From a checkpoint of a small CTC audio transcriber.
Model: 14.4M parameters, log mel input, arch conformer, norm layernorm, activation gelu, num experts 16, layers 6, width 320.
Training: soap at rate 0.0027, 5800 steps.
Data: trained on read English sentences (LibriTTS-R), 23.8 epochs.
Rows from block 3 of a small CTC audio transcriber, named by matrix and row number. Rows with one number within an expert belong to one neuron, the router's apart. Each number is 128 + 32 x the weight over its row's rms, rounded and kept within 0 to 255. All counts start at 0. After the name is the row's rms in percent of the matrix's.
Before each expert's rows are labels from the 100 clips, of 14976, where the router gives the expert most weight on average: "strongest on" is what is common among them. Only what is clearly more common there than usual is listed. The data: read English sentences (LibriTTS-R). In brackets: how many of the 100, against the usual share in percent.
# router: router (model.blocks.3.mlp.router.weight, 16x320, trained with AdamW), inputs 160-239
# up: expert up (model.blocks.3.mlp.up, 16x80x320), inputs 160-239
# down: expert down (model.blocks.3.mlp.down, 16x320x80, transposed), outputs 160-239

# expert 13
strongest on: the word "you" (33 vs 14.5); the word "have" (30 vs 7.1)
router.13 102 [ 96 131  40 127  87 131 113 103  65 120  99 136 118 130 121 160  98 133 123 121 142  85 104 151 128  69 151 148 154  65  93 103 132  80 139 123 111  71 184 110  35 174 174 139 146  76 148 169 111  95  76 130 145 119 142 129 122 143  95 106 118  86 162  53 113 158 110 118  76 161 126 111 111 158 138  96 120 155 180 107]
up.0 105 [168 114 105 109 130 140  81 140 118  85 149 127 118  69 155 136 143 121 158 131 174 115 138 145 127 163 128  87  85 147 125 132 145  65 153 120 114  85 160 144  87 126  99  99 145 127 129 178 137 124 127 117 145 153 120 168 138 118 129 122  70  80 108 170 113 119 153 137 157 139  57 127 163 170 103  75 108 128 161 147]
down.0 103 [157 126  77 161 140 167 125  59 138 126 157 126  90 175  97 146 159  99  97  92 112 110 120 113 135 148  70 124 163 154 155 149 198  90 158 113 104 125 106  80  81 180 158 165 137  78 146 149  98 123  62 134 120 111 155 148 133 137 180  70 157 149  95 106 127 111  88 116 209 142 187 137 128 135 126 125 120 135 115 138]
up.1 088 [ 88 117  93  97 136 149 112 118 188 107  84 168 190 142 147 187 126 152 124 190  88  93 146 156 150  99 105 151 101 114 138 161 105 148 101  91  88 177 147 133 147 134 168 197 163  83 121 122 133 111  95 143 188 188 159 115 126 131 138 113 109 137 171 113 147  77 100 158 139  98 182  66  89 164 129 125  93 108 163 152]
down.1 096 [111 107 102 118 148 171 148 127 193 127 140  92 130 113  78 111 101 154 126 162  93 144 126 159 153 145 153 152 171 117 162 135 126 134 127 196 176 104  68 107 142 115 100  93 125 120  78 109 146  79  90 138 126 128  83 164  64 136 129 137 176 126  65 147 138  63 159  95  95  83  61 120 112 117 111 134 147  86 156 130]
up.2 101 [ 50  98 126 120 119 144 132  92  79 164  80 171 144 113 110 121 159 172 115 131 187 136 124  90 216 143 179 185 110  85 115 104 142 147 143 163 130 136 120 136 144 146 187 138  64 105 170 115 103 169  76 121 190 115 118  99  55 126 152 126 177 150 109  92 132  87 133  96 142 171 129 148 109  65 127 129 144 144  97 117]
down.2 095 [169 106 112 191 115 174 143  95 112 118 151 173 150 173 181 128 119 140 148 135 128 132 160 155 161 140 133 123 169 170 102 126 133 146 124 121 153  93 173 128  99 116 115 111  99 111 169 122  76 126  91 161 145 121 105 103  57 117 152 167 133 142  43 142 122 104  68  69 155  96  85 147 128 114  90 145 108 124 151 146]
up.3 115 [111 111 122 166  99 144 131 165 117  47 121 100 115 130 114 140 116 126 138 144  62 152 132  67  43 116  92 130 108 113 100 124 172  73  66  42 102  82  50 132 141 100 134 203 162  73 133 176 168 109 117 116 133  78 169 128 109 104 112  64 160 139  92 135 116 114 139  83 132 122 127 139 111 143 126  98 174 172 149 142]
down.3 113 [ 93 109 103 144 157 145 143 127 151 184 148 151 156 136 147 132 172 180 115 199 152 150  95 168 171 132 118 145  74  85 102 132 198 127 125 162 140 106 130 146 143 170 135  69 127  99 128 179 135  77 157 137 100 144  64 194 164  69  96 177 127 186 192 130 103 115 117 169 106 142 132 139 101 137 119 108 152  98 127  99]

# expert 0
strongest on: the word "but" (25 vs 9.3)
router.0 097 [151 168 128  82 117  52  75 106 121 165  97 131 152 120  91 147  94  44  97 138 159 114  94 111 106 135 158 140 130 144 131 195 102 103 118 124 119 155 120 152 163 130 139 169 160 132 176 163 118  86 135 130  87 170 120 173 154  55 120  82 129 104 151 158 122 159 141  76 101  78 133 130 143  91 129  90 123  99 153 103]
up.0 101 [ 79 115 119 104 138 119  86 186 138 144 154  52 106 105 152 128 151 156 133 146  94 118 153 123 139 144 113 152 110 138  72 143  72 108 100 100 128 131 117 122 157 177 162 154 145 140  81 132 113 138  95 136 101 146 109 142 180 115 162 122 128 152  91 196 123 180 175 130 105 157 123 159 166 113 164 144 166 106  81 161]
down.0 096 [133 112  66 171 111 143 125 145 174  87 123 178 115 161 145 113  75 110 120 118 105 137 148 162 128 145  98 128 137 203 174 149 128 116  83 105 119 146  80 124 177  95 206  93  64 140 151 138 177 146 124 167 188 115 125 141  97 118 122 141 131 186 154 155  90  93 125 151 140 125 127  47 106 169 139 136 166  62 153  78]
up.1 095 [ 86 118 131 138 126  99 102 114  93 163 136 144 161  86 146 110 157 142 131 111 134 144  90 106 162 133 165 146 155 113 160 124 109 104 130 148  58 112 164 123  89  87 147 104 104 149 136 121 128  96 163  99 163 151 175 121 171  89 173 152 116 148 112 135 160  76 177  90  65 140 111 156  80  64  88 116 154 116 111 149]
down.1 101 [116 174 171 129 139 146 107 127 165 155 145 164 121 148 147 141  42 100 127 107 149 116 113 132 136 119 189 150 129 102 106 143 189 134 132 172 116 150  97  38  92 111 144 129 164 150 150  69 131 135 155 123 153 126  92 153 163 158 126 102 129 138 137 125 111 123 151 181 129 145 143  90  79 155 120  67 171 119 100 112]
up.2 100 [ 68 114 149 112 100 124 174 222 173 156 113 137 168 178 130 129 129 130 164 131  91 101 152 159 101  90  97 113 135 113 125  74 101 145 143 195 144  99 119 175 154 153 138 186  76 148 123 113 144 129 104 121 101 178  94 102 151  81  78 103 149 116 135  76  77 174 123 104 162 126 153 163  97 158 165 106 139 112 146 149]
down.2 101 [144 123 150 128 126 134 108 137  56 139 129 121 152 122 161 117 127 175 126 114 146 137 124 118 132 154 216  93 161 182 119 144 125  99 118 212 131 130  76 123 123  86 111 133 103 109 101  66 195 183 106 116 159 140 146 105 150  79 117  89 124 193  89 173  97 127 172 154  66  65 197 145  79 138 118 133 104 151 135 166]
up.3 098 [170 134 142 150 156 118 133 115 117 200 109 127 115 141 159 143 107  63  91 169 123 108 190  72 118 130  97  44 162 187 110 161 161  83 104 136 170 105 112 138 119 150 103 159 162 175 147 131 118 118  82 121 114 145 148 160 166  68 163 138  75 116 132 170 125 106 119 102 149 150 104 188 176  92 127 159 141 144 124 130]
down.3 102 [ 93 112 102 120 124 142 150 124  96 142 130  87 107 189 154 108  89 114  79 109 140 119 106  63 142 137 132 118  94 126 113 131 145 122  90  60  70 155 121 178 122  75 131 195 130 189 103  81 137 133 122 138 161 102 135 143 131 106 124  97 188 174 172 182 165 142 131 127 114 126  55 180 193 129 186 179 104 160 132 109]

# expert 8
strongest on: the word "in" (43 vs 17.3)
router.8 099 [126 179 117  92 102 143  95  95  74 156 120 156 148  64 129 109 144 144 159 129 133  84 122 125  58 149 179 147 126 110 118 110 110 136  83 134 144  95 147  89 122 192  75 148 154 120 132 183 143 115 105 145 145 141 175 133 101  47 126 128  60  94 120 138 148 182 101  87 102 136 173 113 114 121  92 151 143 148 124 141]
up.0 100 [122 146 101 138 174 165 112 109 104 102 112 123 155 138 153 114 106 110  99 153 100 117 147 112 239  77 125 116 136 154 160 111 123 181 178 209 112 155 114  91 121 103 139  82 141 140 148  86 123  79 124 143 131 125  99 103 135  91 171 122 115 107 139 128 123 118 184 163 135 136 130  79 161 108  76 148 111 103 122 109]
down.0 095 [123  96 122 175 155 135 135 156 131 109 190 151 159 112 143 117 117 140  95  80 225 101 102 119 124 145 137 162 128 140 136 158  75 160 153  95 152 158 116 108 103 101  84 104 131 104  48 156 144 121 116  79 134 147  96 144 146 139  88 158  49 175 142  86 128 131 133 108 160  99 160 119 111 133 110 174 110 119 125 118]
up.1 104 [122 128  74 108  76  99 118 183 122 151 150 126  93 171 143 145  82 156 175 122  62  87  88  87 136 116 208 113 103 131  64 137 124 113 123  70  68 143 122 150  84 123 167 151 167 159 118 165  93  75 196  85 129 154 132 154 105 116 108 183 131 150  92  83 129 127 118 177 149 133 166 129  78 131  76  85 132  95 129 125]
down.1 108 [131 125 174  63 118  81 115 190  75 173 152 186 121 120 137  68 106 129 145 119 127 111  95 174 135 124 117 107  96 113 131 125 133 155 146  99 132 122 138 104  87  93 153 126 122 140 121 147 133 149 131 133 145 116  99 149 133 132 155 167  83 144  80  54 126 152 174 122 158 179  95 118 138 178  49  81  86 171 135  45]
up.2 100 [114 147 156 129 157 160 125 136  49 107 149 122 158 104 144  92 122 119  90 145 119 128  98 115  95 166 148 178 123 153  98 147 129  72  84 119 126 141  51 105 144 177  65 112 110 112 159 130 100 111 171 156  85 128  90 171 131  75 157 162 110  92 185 131 160 131 103 163 124 128 114 108 171 128 189 146 148 142 123 139]
down.2 098 [106  52 154 129 137 147 117 111 142 103 136 153 117 105 155  99 138 108 138  85  77 157 157 155 133 116  64 198 112 128 165 132 134 139  80 113 106 208 118 118 127 148 131 153 155  76 125 126 104 159 131 171 140 155 178 197 135 180 161 118  97  99 166 177 139 150  63 129 131  72 149 115 157 149 155  71  81  94 109 162]
up.3 103 [113 106 198  41  99 128  90 137 117 116 142  99 177  77  88 139 139 121  99 173 113 120  94 102 123 107 165  94 156  81 135  89 109  86  81 143 157  97 125 127 122 161 113 111 171 133 170 139 180 178 145 150 129 119 105 135 146 108 197 173 122 137 119  94 130 163 147 136 160 129 114 222 142  99 177  85 146 101 134 145]
down.3 102 [102 169 170 152 161 104 204 167 133 176 111 131  95 125 164 125 104  92 166  79 135 104 162  97 102 113  30 134 109  71 164 101 113 115 132 108 119 107 165 119  72 120 152 158 105 147 118  81  40 128  70 158  99  99 134 138 143 119 159 106 118 136 162 186 135  89 135 172 111 133 138 154 106 132  72  86 146 178 157  75]

# expert 12
strongest on: the word "the" (74 vs 49); the word "of" (62 vs 24.9); the word "a" (52 vs 23.5); the word "in" (41 vs 17.3)
router.12 085 [114 112  99 188 126 172 160 122 143 131 107 189 116 141 128 133 104 157 122 151 166 162 136  92 165 177  87 118 200 147  93  98 137 129 121 177 101 181 103  99 126  89 130  88 107 122 128 129 148 212 139 135 163  99  52 104 110 148 173 128 115 111 146 126 161 120 152 175 149 112 121  72 116 165 119 177 156 110  62 108]
up.0 099 [175 149 122 163 155 120 102 186 163 108 121 121 132  96 140 143 150 118 129  99 156  42  77 116 153 184  92 128  88 112 104 143 161 114 121 149 178  66 115 131 166 190  80 122 144 179 105 122 110 171 123 199 133  95 142 167 125  84 109 121 146 155 127 139 102 129 182 121 109 121 144 122 149 155 170 179 140 140  95 108]
down.0 098 [ 94 147  95 111 173 117 115 167  84 119 127 145 104 170 109 157 139 120 105  57 125 167 162  97 143  98 108 210 137 118 115 148 126  96 121 126  80 145 102 112 110 120 197 118 141  75 120 102 140 149 133 134 106 182 135  86  80  94 124 121  66 104 108  93 111 119 117 139 151 122 103 157  96 143 150 164 152 186 123 157]
up.1 105 [170 153 123 120 214 121 126 124 100 137 163 107 143 148 143 182 151 124 112 165 145 132 142 145 119 176  87 106 145 136 124 153 162 133 155 114 159  57 142 102  81  86  83 164 111 141 196 137  94 153 112 164 106 225 153 137 126 165 110 165 115 146 151 107  93 164 116 129 122 134 114 136  75 105 119 127 129 145 145 109]
down.1 114 [142 142 178  88 164 125 144 130 123 101 106 196 106 121 130 107 137 149 103 116 106 152 154  96 150  38 193 110 114 177 186 135 114 150 111 179 189 109 132 120 143  67  51  81 118 124 107 140 154 140 106  74 153 192  17 106 139  87 127 116 134 142 183 186 149 124 133 105 122 156  81 115  73  61 127 103 118 174 100 112]
up.2 098 [120 192 187 168 155  88 124 114 183  81 154 159 115 112  93 118 148 132 142 116 150  76 133 181 132  46 106 190 125 146 126 153  97 160 112 124 122 124 144 118 145 196 152 106 108  74 118 102  63 118 166 113 124 106 159 135 112 113 116 178 127 136 137 116 166 120  98 162 113  89 138 145 128 127 100 140 171 108 116  97]
down.2 104 [146 113 134 141 136 123 140 168 166 103 128 130 194 145  99 150 135 124 121 149  81 185 148  93 115  96 136 168 158  93  40  85  86  99  64 106 147  90 107  95 144  92  84 139 140 144 145 149  95 110 143 167  95 158 135 105 104 152 122 123 157 137 206 161 158 121 133  97 118  73 151 158  79 136 128  89 168 110 145 151]
up.3 109 [127  80 141 166 146 188 138 124 128 143 144 159 116 147 112 202  91 164  92  65 144 189 118 115 156 151  76  97 160 136 177  87 113  82 149 144 103 126 133 117 132 170 173 151 132 145 127 124 132  90  31 105 146 114 131 124  92 183 138 109 219 143 208 139 145  80  92 140 200 130 122 122  77 127 107 106 188 123 118 157]
down.3 105 [163 146 161 165  84 160 120 144  88  91 143 137 170 114 143 144 123  89 154 209 103  94 169 133  99  70  73 102 117 197 105 112 158 120 152 132  96 151 103  91 129 178 136 118 128 135 146 148  96 136 167 101 187 111 173  80  56  98 118 160 151 163 138 176 125 154 137 107 102  89 128 114 147 105 138 121 129 166 175 139]