From a checkpoint of a small CTC audio transcriber.
Model: 14.4M parameters, log mel input, norm layernorm, activation gelu, layers 6.
Training: soap at rate 0.0027, 5800 steps, batches of 64.
Rows from block 2, named by matrix and row number. Rows with one number belong to one attention dimension. Each number is 128 + 32 x the weight over its row's rms, rounded and kept within 0 to 255. All counts start at 0. Numbers have three digits each. After the name is the row's rms in percent of the matrix's.
# v: attention query, key and value (stacked) (model.blocks.2.attn.qkv.weight, 960x320, the v third), inputs 192-255
# proj: attention output (model.blocks.2.attn.proj.weight, 320x320, transposed), outputs 192-255
v.186 095:106090130129117122125122164124096130108102073103099175104123132121099061112114126112102079138140136059119113114117060119136059122166098094182130101068188151141109139167084109102129123192144116
proj.186 096:163111114177091187151088144160103101129184137119179188147134143150129194188092092132141150125149147192108111094140153108114115108057144178104088149151088138130173121089128144116113112099086164
v.187 090:183150166091105144116147155124088135113105143080105128149084116126151170094152200132084136167096172162093132186086098112146106118125143117112103117170174139146173110124139134149133200209111142
proj.187 087:088097076118155168126120158173164103104138142145128112135167115094140158114123105153110062126189148127151139171176137097156139095138094123132128113118057146108138081115112121122108073042136139
v.188 099:189113083107091161033172127114173144096157141179160092048126205137084129104157133097165140141101190095180151126141140076197139173110217066141121115158171140057134093132135095130145131143158139
proj.188 099:092085154159192124190179124172154179143111108098147193162147102138103093158070115132126058180149110165139142166124120104147158094100087135145119179087118141163161142112167115128082091137103138
v.189 097:143169090107154169110066139123085166086152104116193073110093168124125113130091152159089134150086164146171103193114133136207112112180152147076142096106133134101161083074125127179106117142129105
proj.189 097:133045114112084111160167212100174112116155135099077159119107143096200098151172105171131065143113109147066165163129149124128110153117060122144136170125115126111111105166139138162116117092121150
v.190 105:194161121162148170187123072115122145124126167096123162127163089137102133118162181164184064133137133134101104111122127087091126117165148143091125097166139169107174155227125167090112123178090154
proj.190 109:105107166112098161104126114153124155189140116089166109129107191116128122110084098105126125182172151134184139103087120148195116086114140193143097163154120102111114178136080130149095092162126111
v.191 110:126170083184117113187088086139102149175132085094147167113141182141134151171146101156108134171168130077144083170103165089093106112174103141128121112110097111093232194123067139192104148102132137
proj.191 108:142129157105107179098139178142143102097150160166173133121143118083177114128150161151158117176074107235151171076134124125152115115169112146108135120097110113190091191078105143110145135121123137
v.192 114:154137163090078122143161128135115055137215153088120144104093139127160161093131151126099145176122192138127141088129143105128164163175174084105153104163162149149129163101144147136104144125155161
proj.192 109:055131093159153138129090120110058193139059125214070152157137124094083139150168059071133118113128075149118153137128127134116069068089087167127090146116176093124129057146091133192183079114040079
v.193 099:100149161189102150108159144178129151133115120112199075148164106119128022052172142116152119163080107149175141141123145195133187141112062158135138131083101122105117094171166126144105166116102152
proj.193 103:165062124158121163099069128077153069141075135115060114108129098192128104128121143191068138107206164138108174129131169108156056139173159118220140121136160142107148112102132107130090148139143104
v.194 110:098090121151158189100129098129142124073112133111133111106180111046142135191178137097109127081158105184079091189110124123164136077080112121201108089137111103181061152092148066138130113161154095
proj.194 107:085144135131074081079149144154156160117125133143145145153139128191112195080123171095143189176063138119141138169110112097132084203087132156100132137149133112111161167109133119071108152118084149
v.195 118:120174065185081197166110108185135125147148110105124161145091152146111122127121103135157066178124154142135161192150137115208141135144167122109229135126136150122153131191100186124199179180155158
proj.195 112:139122144135145125147165117107109117084151200141136155099162109171129137147119134106135171103115140134090131134150125138059094142174120161159055183090130076087116116069175142045106116115109109
v.196 114:162112134157114113079119097138106145151157061134155116124200124155129090141148153163159189108107118119135128109114126090090180127108081166197160140107142133086106122128124101133147133193088183
proj.196 106:161118115123158112175162132123104084142116136128134060121138189078075188089148171110118116173128166144168112081106169149207165168156137090095038133165073154122151103118140081108157119080187110
v.197 108:090148175128148079135113078132167135140112167088112125136131083070119058138133185168129105078139116059148165112101100101151139082066105110108147183113107158071168123086155125122078102138172158
proj.197 101:136130162118112154155157115120129149143129110128143154108096167162156152139094102110101098188113151088137060132118156105114096149134134129082093102102152098130084144155096078133154170073140113
v.198 096:103161147174173198160083145129057180092146123095130070141155126126113146180198151145087093101061116125137185072086156127108099138055112151141114116102147129119164172102068109144160137180106117
proj.198 094:195148130189089093106167072123193167188120160097050150097103152145117103086109134156184200138167165078165073136156111141105144108186130117163150140140201126090153098115164126094113102114133160
v.199 106:079165193196127149090083161126102079128112158138115118104144110121108123157122057162132084134166077088128146068112092101092191152107092169148117142136112124136176137198088149068166080106115118
proj.199 102:119099119061126193141146120177131137141105129192139128224140099131155104086143099119153092143103193189165125123155148088171075108182188100109148145105113163100089118093148188141183190147104133
v.200 106:105037091150153128109129177167163150137132137112157167108127108091100120135150087123140134135091150165169094115104149132115065094190079193114115101110186125127094126136154130135122140146136094
proj.200 105:181115117122154141103111139150119092170157209147111127139110128131112091102116159163129143112119061123142214098176122122123188124118151116115178081131061106144125144153169160113138142119117126
v.201 106:116078096057162121118127044165154105127114128150137098179120147147025115088105134107143087143113129177141135058168111144160108096132176064093116142151132126151067157067105133176095124092127102
proj.201 103:114170151173076132121197172093176146105191134135118132160126112187179142188182130087123130080179085121161153077113125067099157140127077153155139095113128130117173136112143171112173144133143105
v.202 114:144130108149073128140171045158198171109073204128112145124129142163147086117088135115096190118111201210100150183100160161146137150159158106152110143121106156135117160115148116120122152146102066
proj.202 104:062122176098209128118098218151109088133124064126180128141177125123124125114190119092132136139164111068166123148084064076112185116159139167094120085136181161086114116154119117153091108106112157
v.203 100:146166116117133185075144122118092130119138140110156157103130123113134130155078126176182159045083118165160098138143130120118139136132108130119086129158165109103114108167120132132163090102104118
proj.203 102:095123164152129117104157063161182155169171143128090101162098111123085076148194167144092115137126104095160103142110112201135051123101158166140132187120131122148175157081114127133137227185078097
v.204 112:176158100135115121151143132126159137162131157141131135140038188133174108130103150111148132127132058161094125138115121161110106064067149209214153121116123113129143067111150168148154074140114102
proj.204 107:083105101178106166086174174123108093115124113133118140126134123146103135112115074111088109145117105157134106113104134128148129136134112103098114144093131129073136131113108132145121166087152153
v.205 107:142117118082137156141144133136133086151132071158101162163130095148164108109117143183100107068145117117181119130118132110174128134106114108167085096161124107125091165168107165125103137138120140
proj.205 099:178063167137166099132083188134088133074152143136131143126086089124174183146137174128112128161124118116128203075139158161153172080159162144111140090155055147068124140091086133151155112116176133
v.206 114:181073130096112126130155105119128151086125164074118147116114168129103101115149070136106121149093138173114115163112132115125079137170178136111158106177145105183189172148152098190187203097162089
proj.206 108:127128109123118109085052152082071105170098096107135134131168100116085128115180140137096098078106123112120173102118078119160220077152143105201102187126088097114090084121110148125109096121113148
v.207 106:067167135183101167112145132126151103093142089175142155100108104123160131121095102131146120085177182181152142120102106128168147140113137139139107133076075119137140044130116109109023174150151098
proj.207 105:114104100091180132185110171085095156139111157085097110111166152109177111099119070118114185156132132104101123131105146149062106102145067138152093092141163150093112243167102130114135097092115134
v.208 111:157103130193114160135085165125108182165072170151117119140171139098150117137090070158132054118116154155176122104117117108101164134151101100095100175074075142110125093081087150083093108106162163
proj.208 104:136122229034121117133186146160153082129180120127144125215114103140091148138147131081114125096162119102113096173105106097179111146108155147149145116152140097076142133138143124071151159102065072
v.209 105:100144083057116125085144171109162097119128081119174145113090089113160085070118137146083110064142121152128133051124171128119140131057145118156114150147092062136142137109103176058182148112139128
proj.209 106:126098162161126158161054109107077187100137124138130125113140087125156095184104096112100162149152132163114129161179086085124092118179118152126112177147151138083123192167168124160149083201146106
v.210 105:074135102137144180101155140091121169127134037170091148138105092154143148125124130139131104066136125097167179146240062058127148164118127179125152055209118103127121157163119165102112092076100184
proj.210 101:196126093081125050123123116170129145101080154147153145162098115103124117169080151137115147149119126135097136178090184142170106100155150029114114191081048110120124113159112121157119151166148078
v.211 116:113133132126137097148090153134139173130113108135148121158146129107074106134148145121118080133133148120125126104178092113082098167156134114134105164119094154122139127110096174143159089091110120
proj.211 112:156130094156144112131173075138113071163158166087141155150085164113187110154137112101129153154135111091154104138140105070087106147142118103084132134075165055147086143119147108108093123182096141
v.212 111:133187104109114150125154109113158109128102110088137133119139148142150177056092203120119124094162192109165072147152125141116134138091053115147128068066108127112113115108136149119076161176162053
proj.212 108:109072140099145111125102162168151178093166077168148132174154197129156113118132088137124098131066145139103119104098161136181113122156116072130114198165147165192156127127106083141141044081155181
v.213 114:162193141095100149138108123165108124153130156222149106145134127124168141058105115126143137056155175088134113115151126071142143153138121161115107137133144125136140114156103135159074111134145171
proj.213 112:115062137150131118110110162095211128102149125062069105123046057140123136199117135122097034188138075153125108097164186178092084086141116125137167085111143126104143134127133163132126138097144135
v.214 106:076129119158158185137116145116111106096173181101138130161102093104166174074110081073137157173140152131113127249213131087148035131091103183089167119076153057156129146153144188116114132054096105
proj.214 103:097105126070083121136119145081130138123131139130108100087128146111122167144138143213119090151152108134076095107092094143083127098104118111174163150108122143127111079147165106122115133150110129
v.215 112:158133110085148127110174186116123150184143168089132124101139181122131087139141127119116124169114148068112145116123142137139169174130122137143163165073156115149119167151131141133147113140102173
proj.215 109:138100176158151166122123106170143122072119107133121151109108122182069133121135134131148132118180141138173123110153142097125160105145098132155091125125122101162136140142106077137133112131177145
v.216 101:166138172107148104121075071132059099077131112146138107105122114077134144138063147153152149169153150114190126115181136127102183145124126136093127119135134182174123142118157132120117148175131149
proj.216 100:068147142181146153091131179141164101109108132169118091158139142093151119138139072074125119165136105134020082158097130119192066080160113150162151162098110082100144136135091098158162161105060126
v.217 115:120201149191184093104121121122167124167097102122122080130141148161130114149171108125155126162118116114129112132124146118088120101097082125102148126146150196130157125099131110171086144168174176
proj.217 115:169110068102093118128074110158128170052212078117133140094134102117145142075103085128111109105096142105121122171124125121170096155121095134149151136160148131174113096114112102094135090060162079
v.218 124:165117147126080152181075094125106097134155163136111157177142141127135089129043110173105110051166077127113122093107081167138125117127160121077092143122084165083159069130070118181137093100139133
proj.218 110:092062150119122132134213120150125178133141102115164123121072115116101126178174141081106085163107169095123167181139219145075142098128173129197161106115113100072156139041122122144126128148132128
v.219 106:117143185122156134086112123107126147176071136130128093112166113080114091161097159169169121158170104091094115092108195121126202102138135136156125119159130099144077113113074091117109072157107083
proj.219 104:132098060117142091136152114168175112099117112141146136092083138157168133074128135087050103135149108173149173081159142133082090104094124167112094154132149130106155144161134146135083179118100106
v.220 111:132143125081155135170128088157141054197197159073153121106117182141131095092068145136161121090125106094096146105135176121142145102125135138120089131080162113098113134107110130204106174206145156
proj.220 108:124084176166157107090146163077132184055143125146090061096129069142124157086115152132079148178138137135114101087121149141079159111159101170140104112127168069090127087137115126089135153127148115
v.221 131:157108122189140128101110151141176122137139190107141165125144121146097159129132074165095165129149108104135099084150137100093102148119116170080089110147099172095159120134070165157205122120172145
proj.221 119:151164108127079088168082140182125113147110055081204148093060157068128108101140185069146095177138095120145122077153088106123180151166131109093144103114188172159100132126117111094118131101071132
v.222 120:170119143126116101180116179138148123126165126119036179151126134070110086158105089117139173120172134115097091134197083137101085076141089137152061184141102163140175084104204114096142118104144126
proj.222 109:027120119110123171121110102141082095120123107132179103085139157081162189077219134108145099117089143135093144121122134104161168162115201127139173077106118099113118154174133101131078151170128137
v.223 112:140148071136151114109168133148140069111106103125097073113149085103158137081145141171185112131114084109099172162113153102159134111086102127125123123129195201148167148163148149066183067092096166
proj.223 110:051133155204097188107088113128142091157116079142077120112111197154155177136115129114137156076172126126140094156139164094058146150110190114155124144114108107071119106124154121120124164206137156
v.224 121:129186129158120090120162166152120126146154135074152081106150123109132117130102127106140125089072137139121099138168120135137182105137168067082175125104127139089107093129131065193077147114092175
proj.224 117:130126175099131103107136059133154135121106127122118138112137155163132111117149093110128072150186087173144163111080141149149104085128133147157111115156154130113092135121148159105145091191202167
v.225 107:150139094104184113152091117101082089126080095100161135110138110127178107168119117110151141167102144112086126132106160103157121083163096131121090116128186122151181099161098117133147094025129146
proj.225 106:128085146173092102103107113148108135116155139128152128174081168141134122146216149134103079117135086128142117140121132124128199140066126132138178136141103099122099151125141157069114120149136099
v.226 109:098125092135198131128136140153118155150121095116172118207140087139123135067104152097157120129108087139156118116142195125145177151121118134097116067138095131145085104170107109114098116076073116
proj.226 101:115083145130128166178148128180140080106094158125148175153150110152140078174078076174129082148113165154136155111115117086156094105099175157138098112127154102098129143130139175081120149138105099
v.227 107:126072166157136102113151124047144132091093133091108056088136110146107088204094129173175183087101075150151159063074130144096147097085122131134158137084150115165172154134104084135162169187128141
proj.227 107:104124071121155184099073074155148101148167133179075132146149110129083103083122123076140103107080130113130109172134091129111117151095123110115156111169086151087065092110093135150137069085089094
v.228 100:156092085148113102135121087121101155098163187113096167117150132097112081158138132114151086148121117157138150121111130109131143088138129090151101096092101119108167136137130118081197118152109142
proj.228 100:158140084075098168190100191151122164143084099102157095117135112106112142119110113134152117135123128074064111155165116136156149158103177181105145151113147115113168105078131178160074154108140174
v.229 095:094106111079165113121156126133135121133205104147161117171198123122093105127121141143121091113083090193107129137186187149159109154103132183132112163172155174147109154112124119111185103086154128
proj.229 094:060136124148140132101114089118137128173069090130135128103132087079142147105148093114095096145145128132175145153141115144130091078148114104064096173104170138104129089164131203155142162158145135
v.230 117:110064124111111133101124132119121081162129171103163091093152069128161119210155107125068096103127175159114141128112108142122133060096120103146067165079164122116121121140120155150131105104109111
proj.230 114:150133123154131172129147128175163155174095135158066176142114179149116118169055117191159173171090121134126137140125126121045151174144166190115200125169098122080085141057167139091092109145163169
v.231 103:162185097100181078165116086083164086101186154139125112117106188101094152060093149179172123130169135069129137141169126133092142179165104167128100107145103119120122167142114109088129137210135184
proj.231 094:146132146160112120149162087107141144140134112167087151131112123145068144186180122054112106126168133133179122164118150120137080156123088123129195118102083137143152180121154129116162163137107140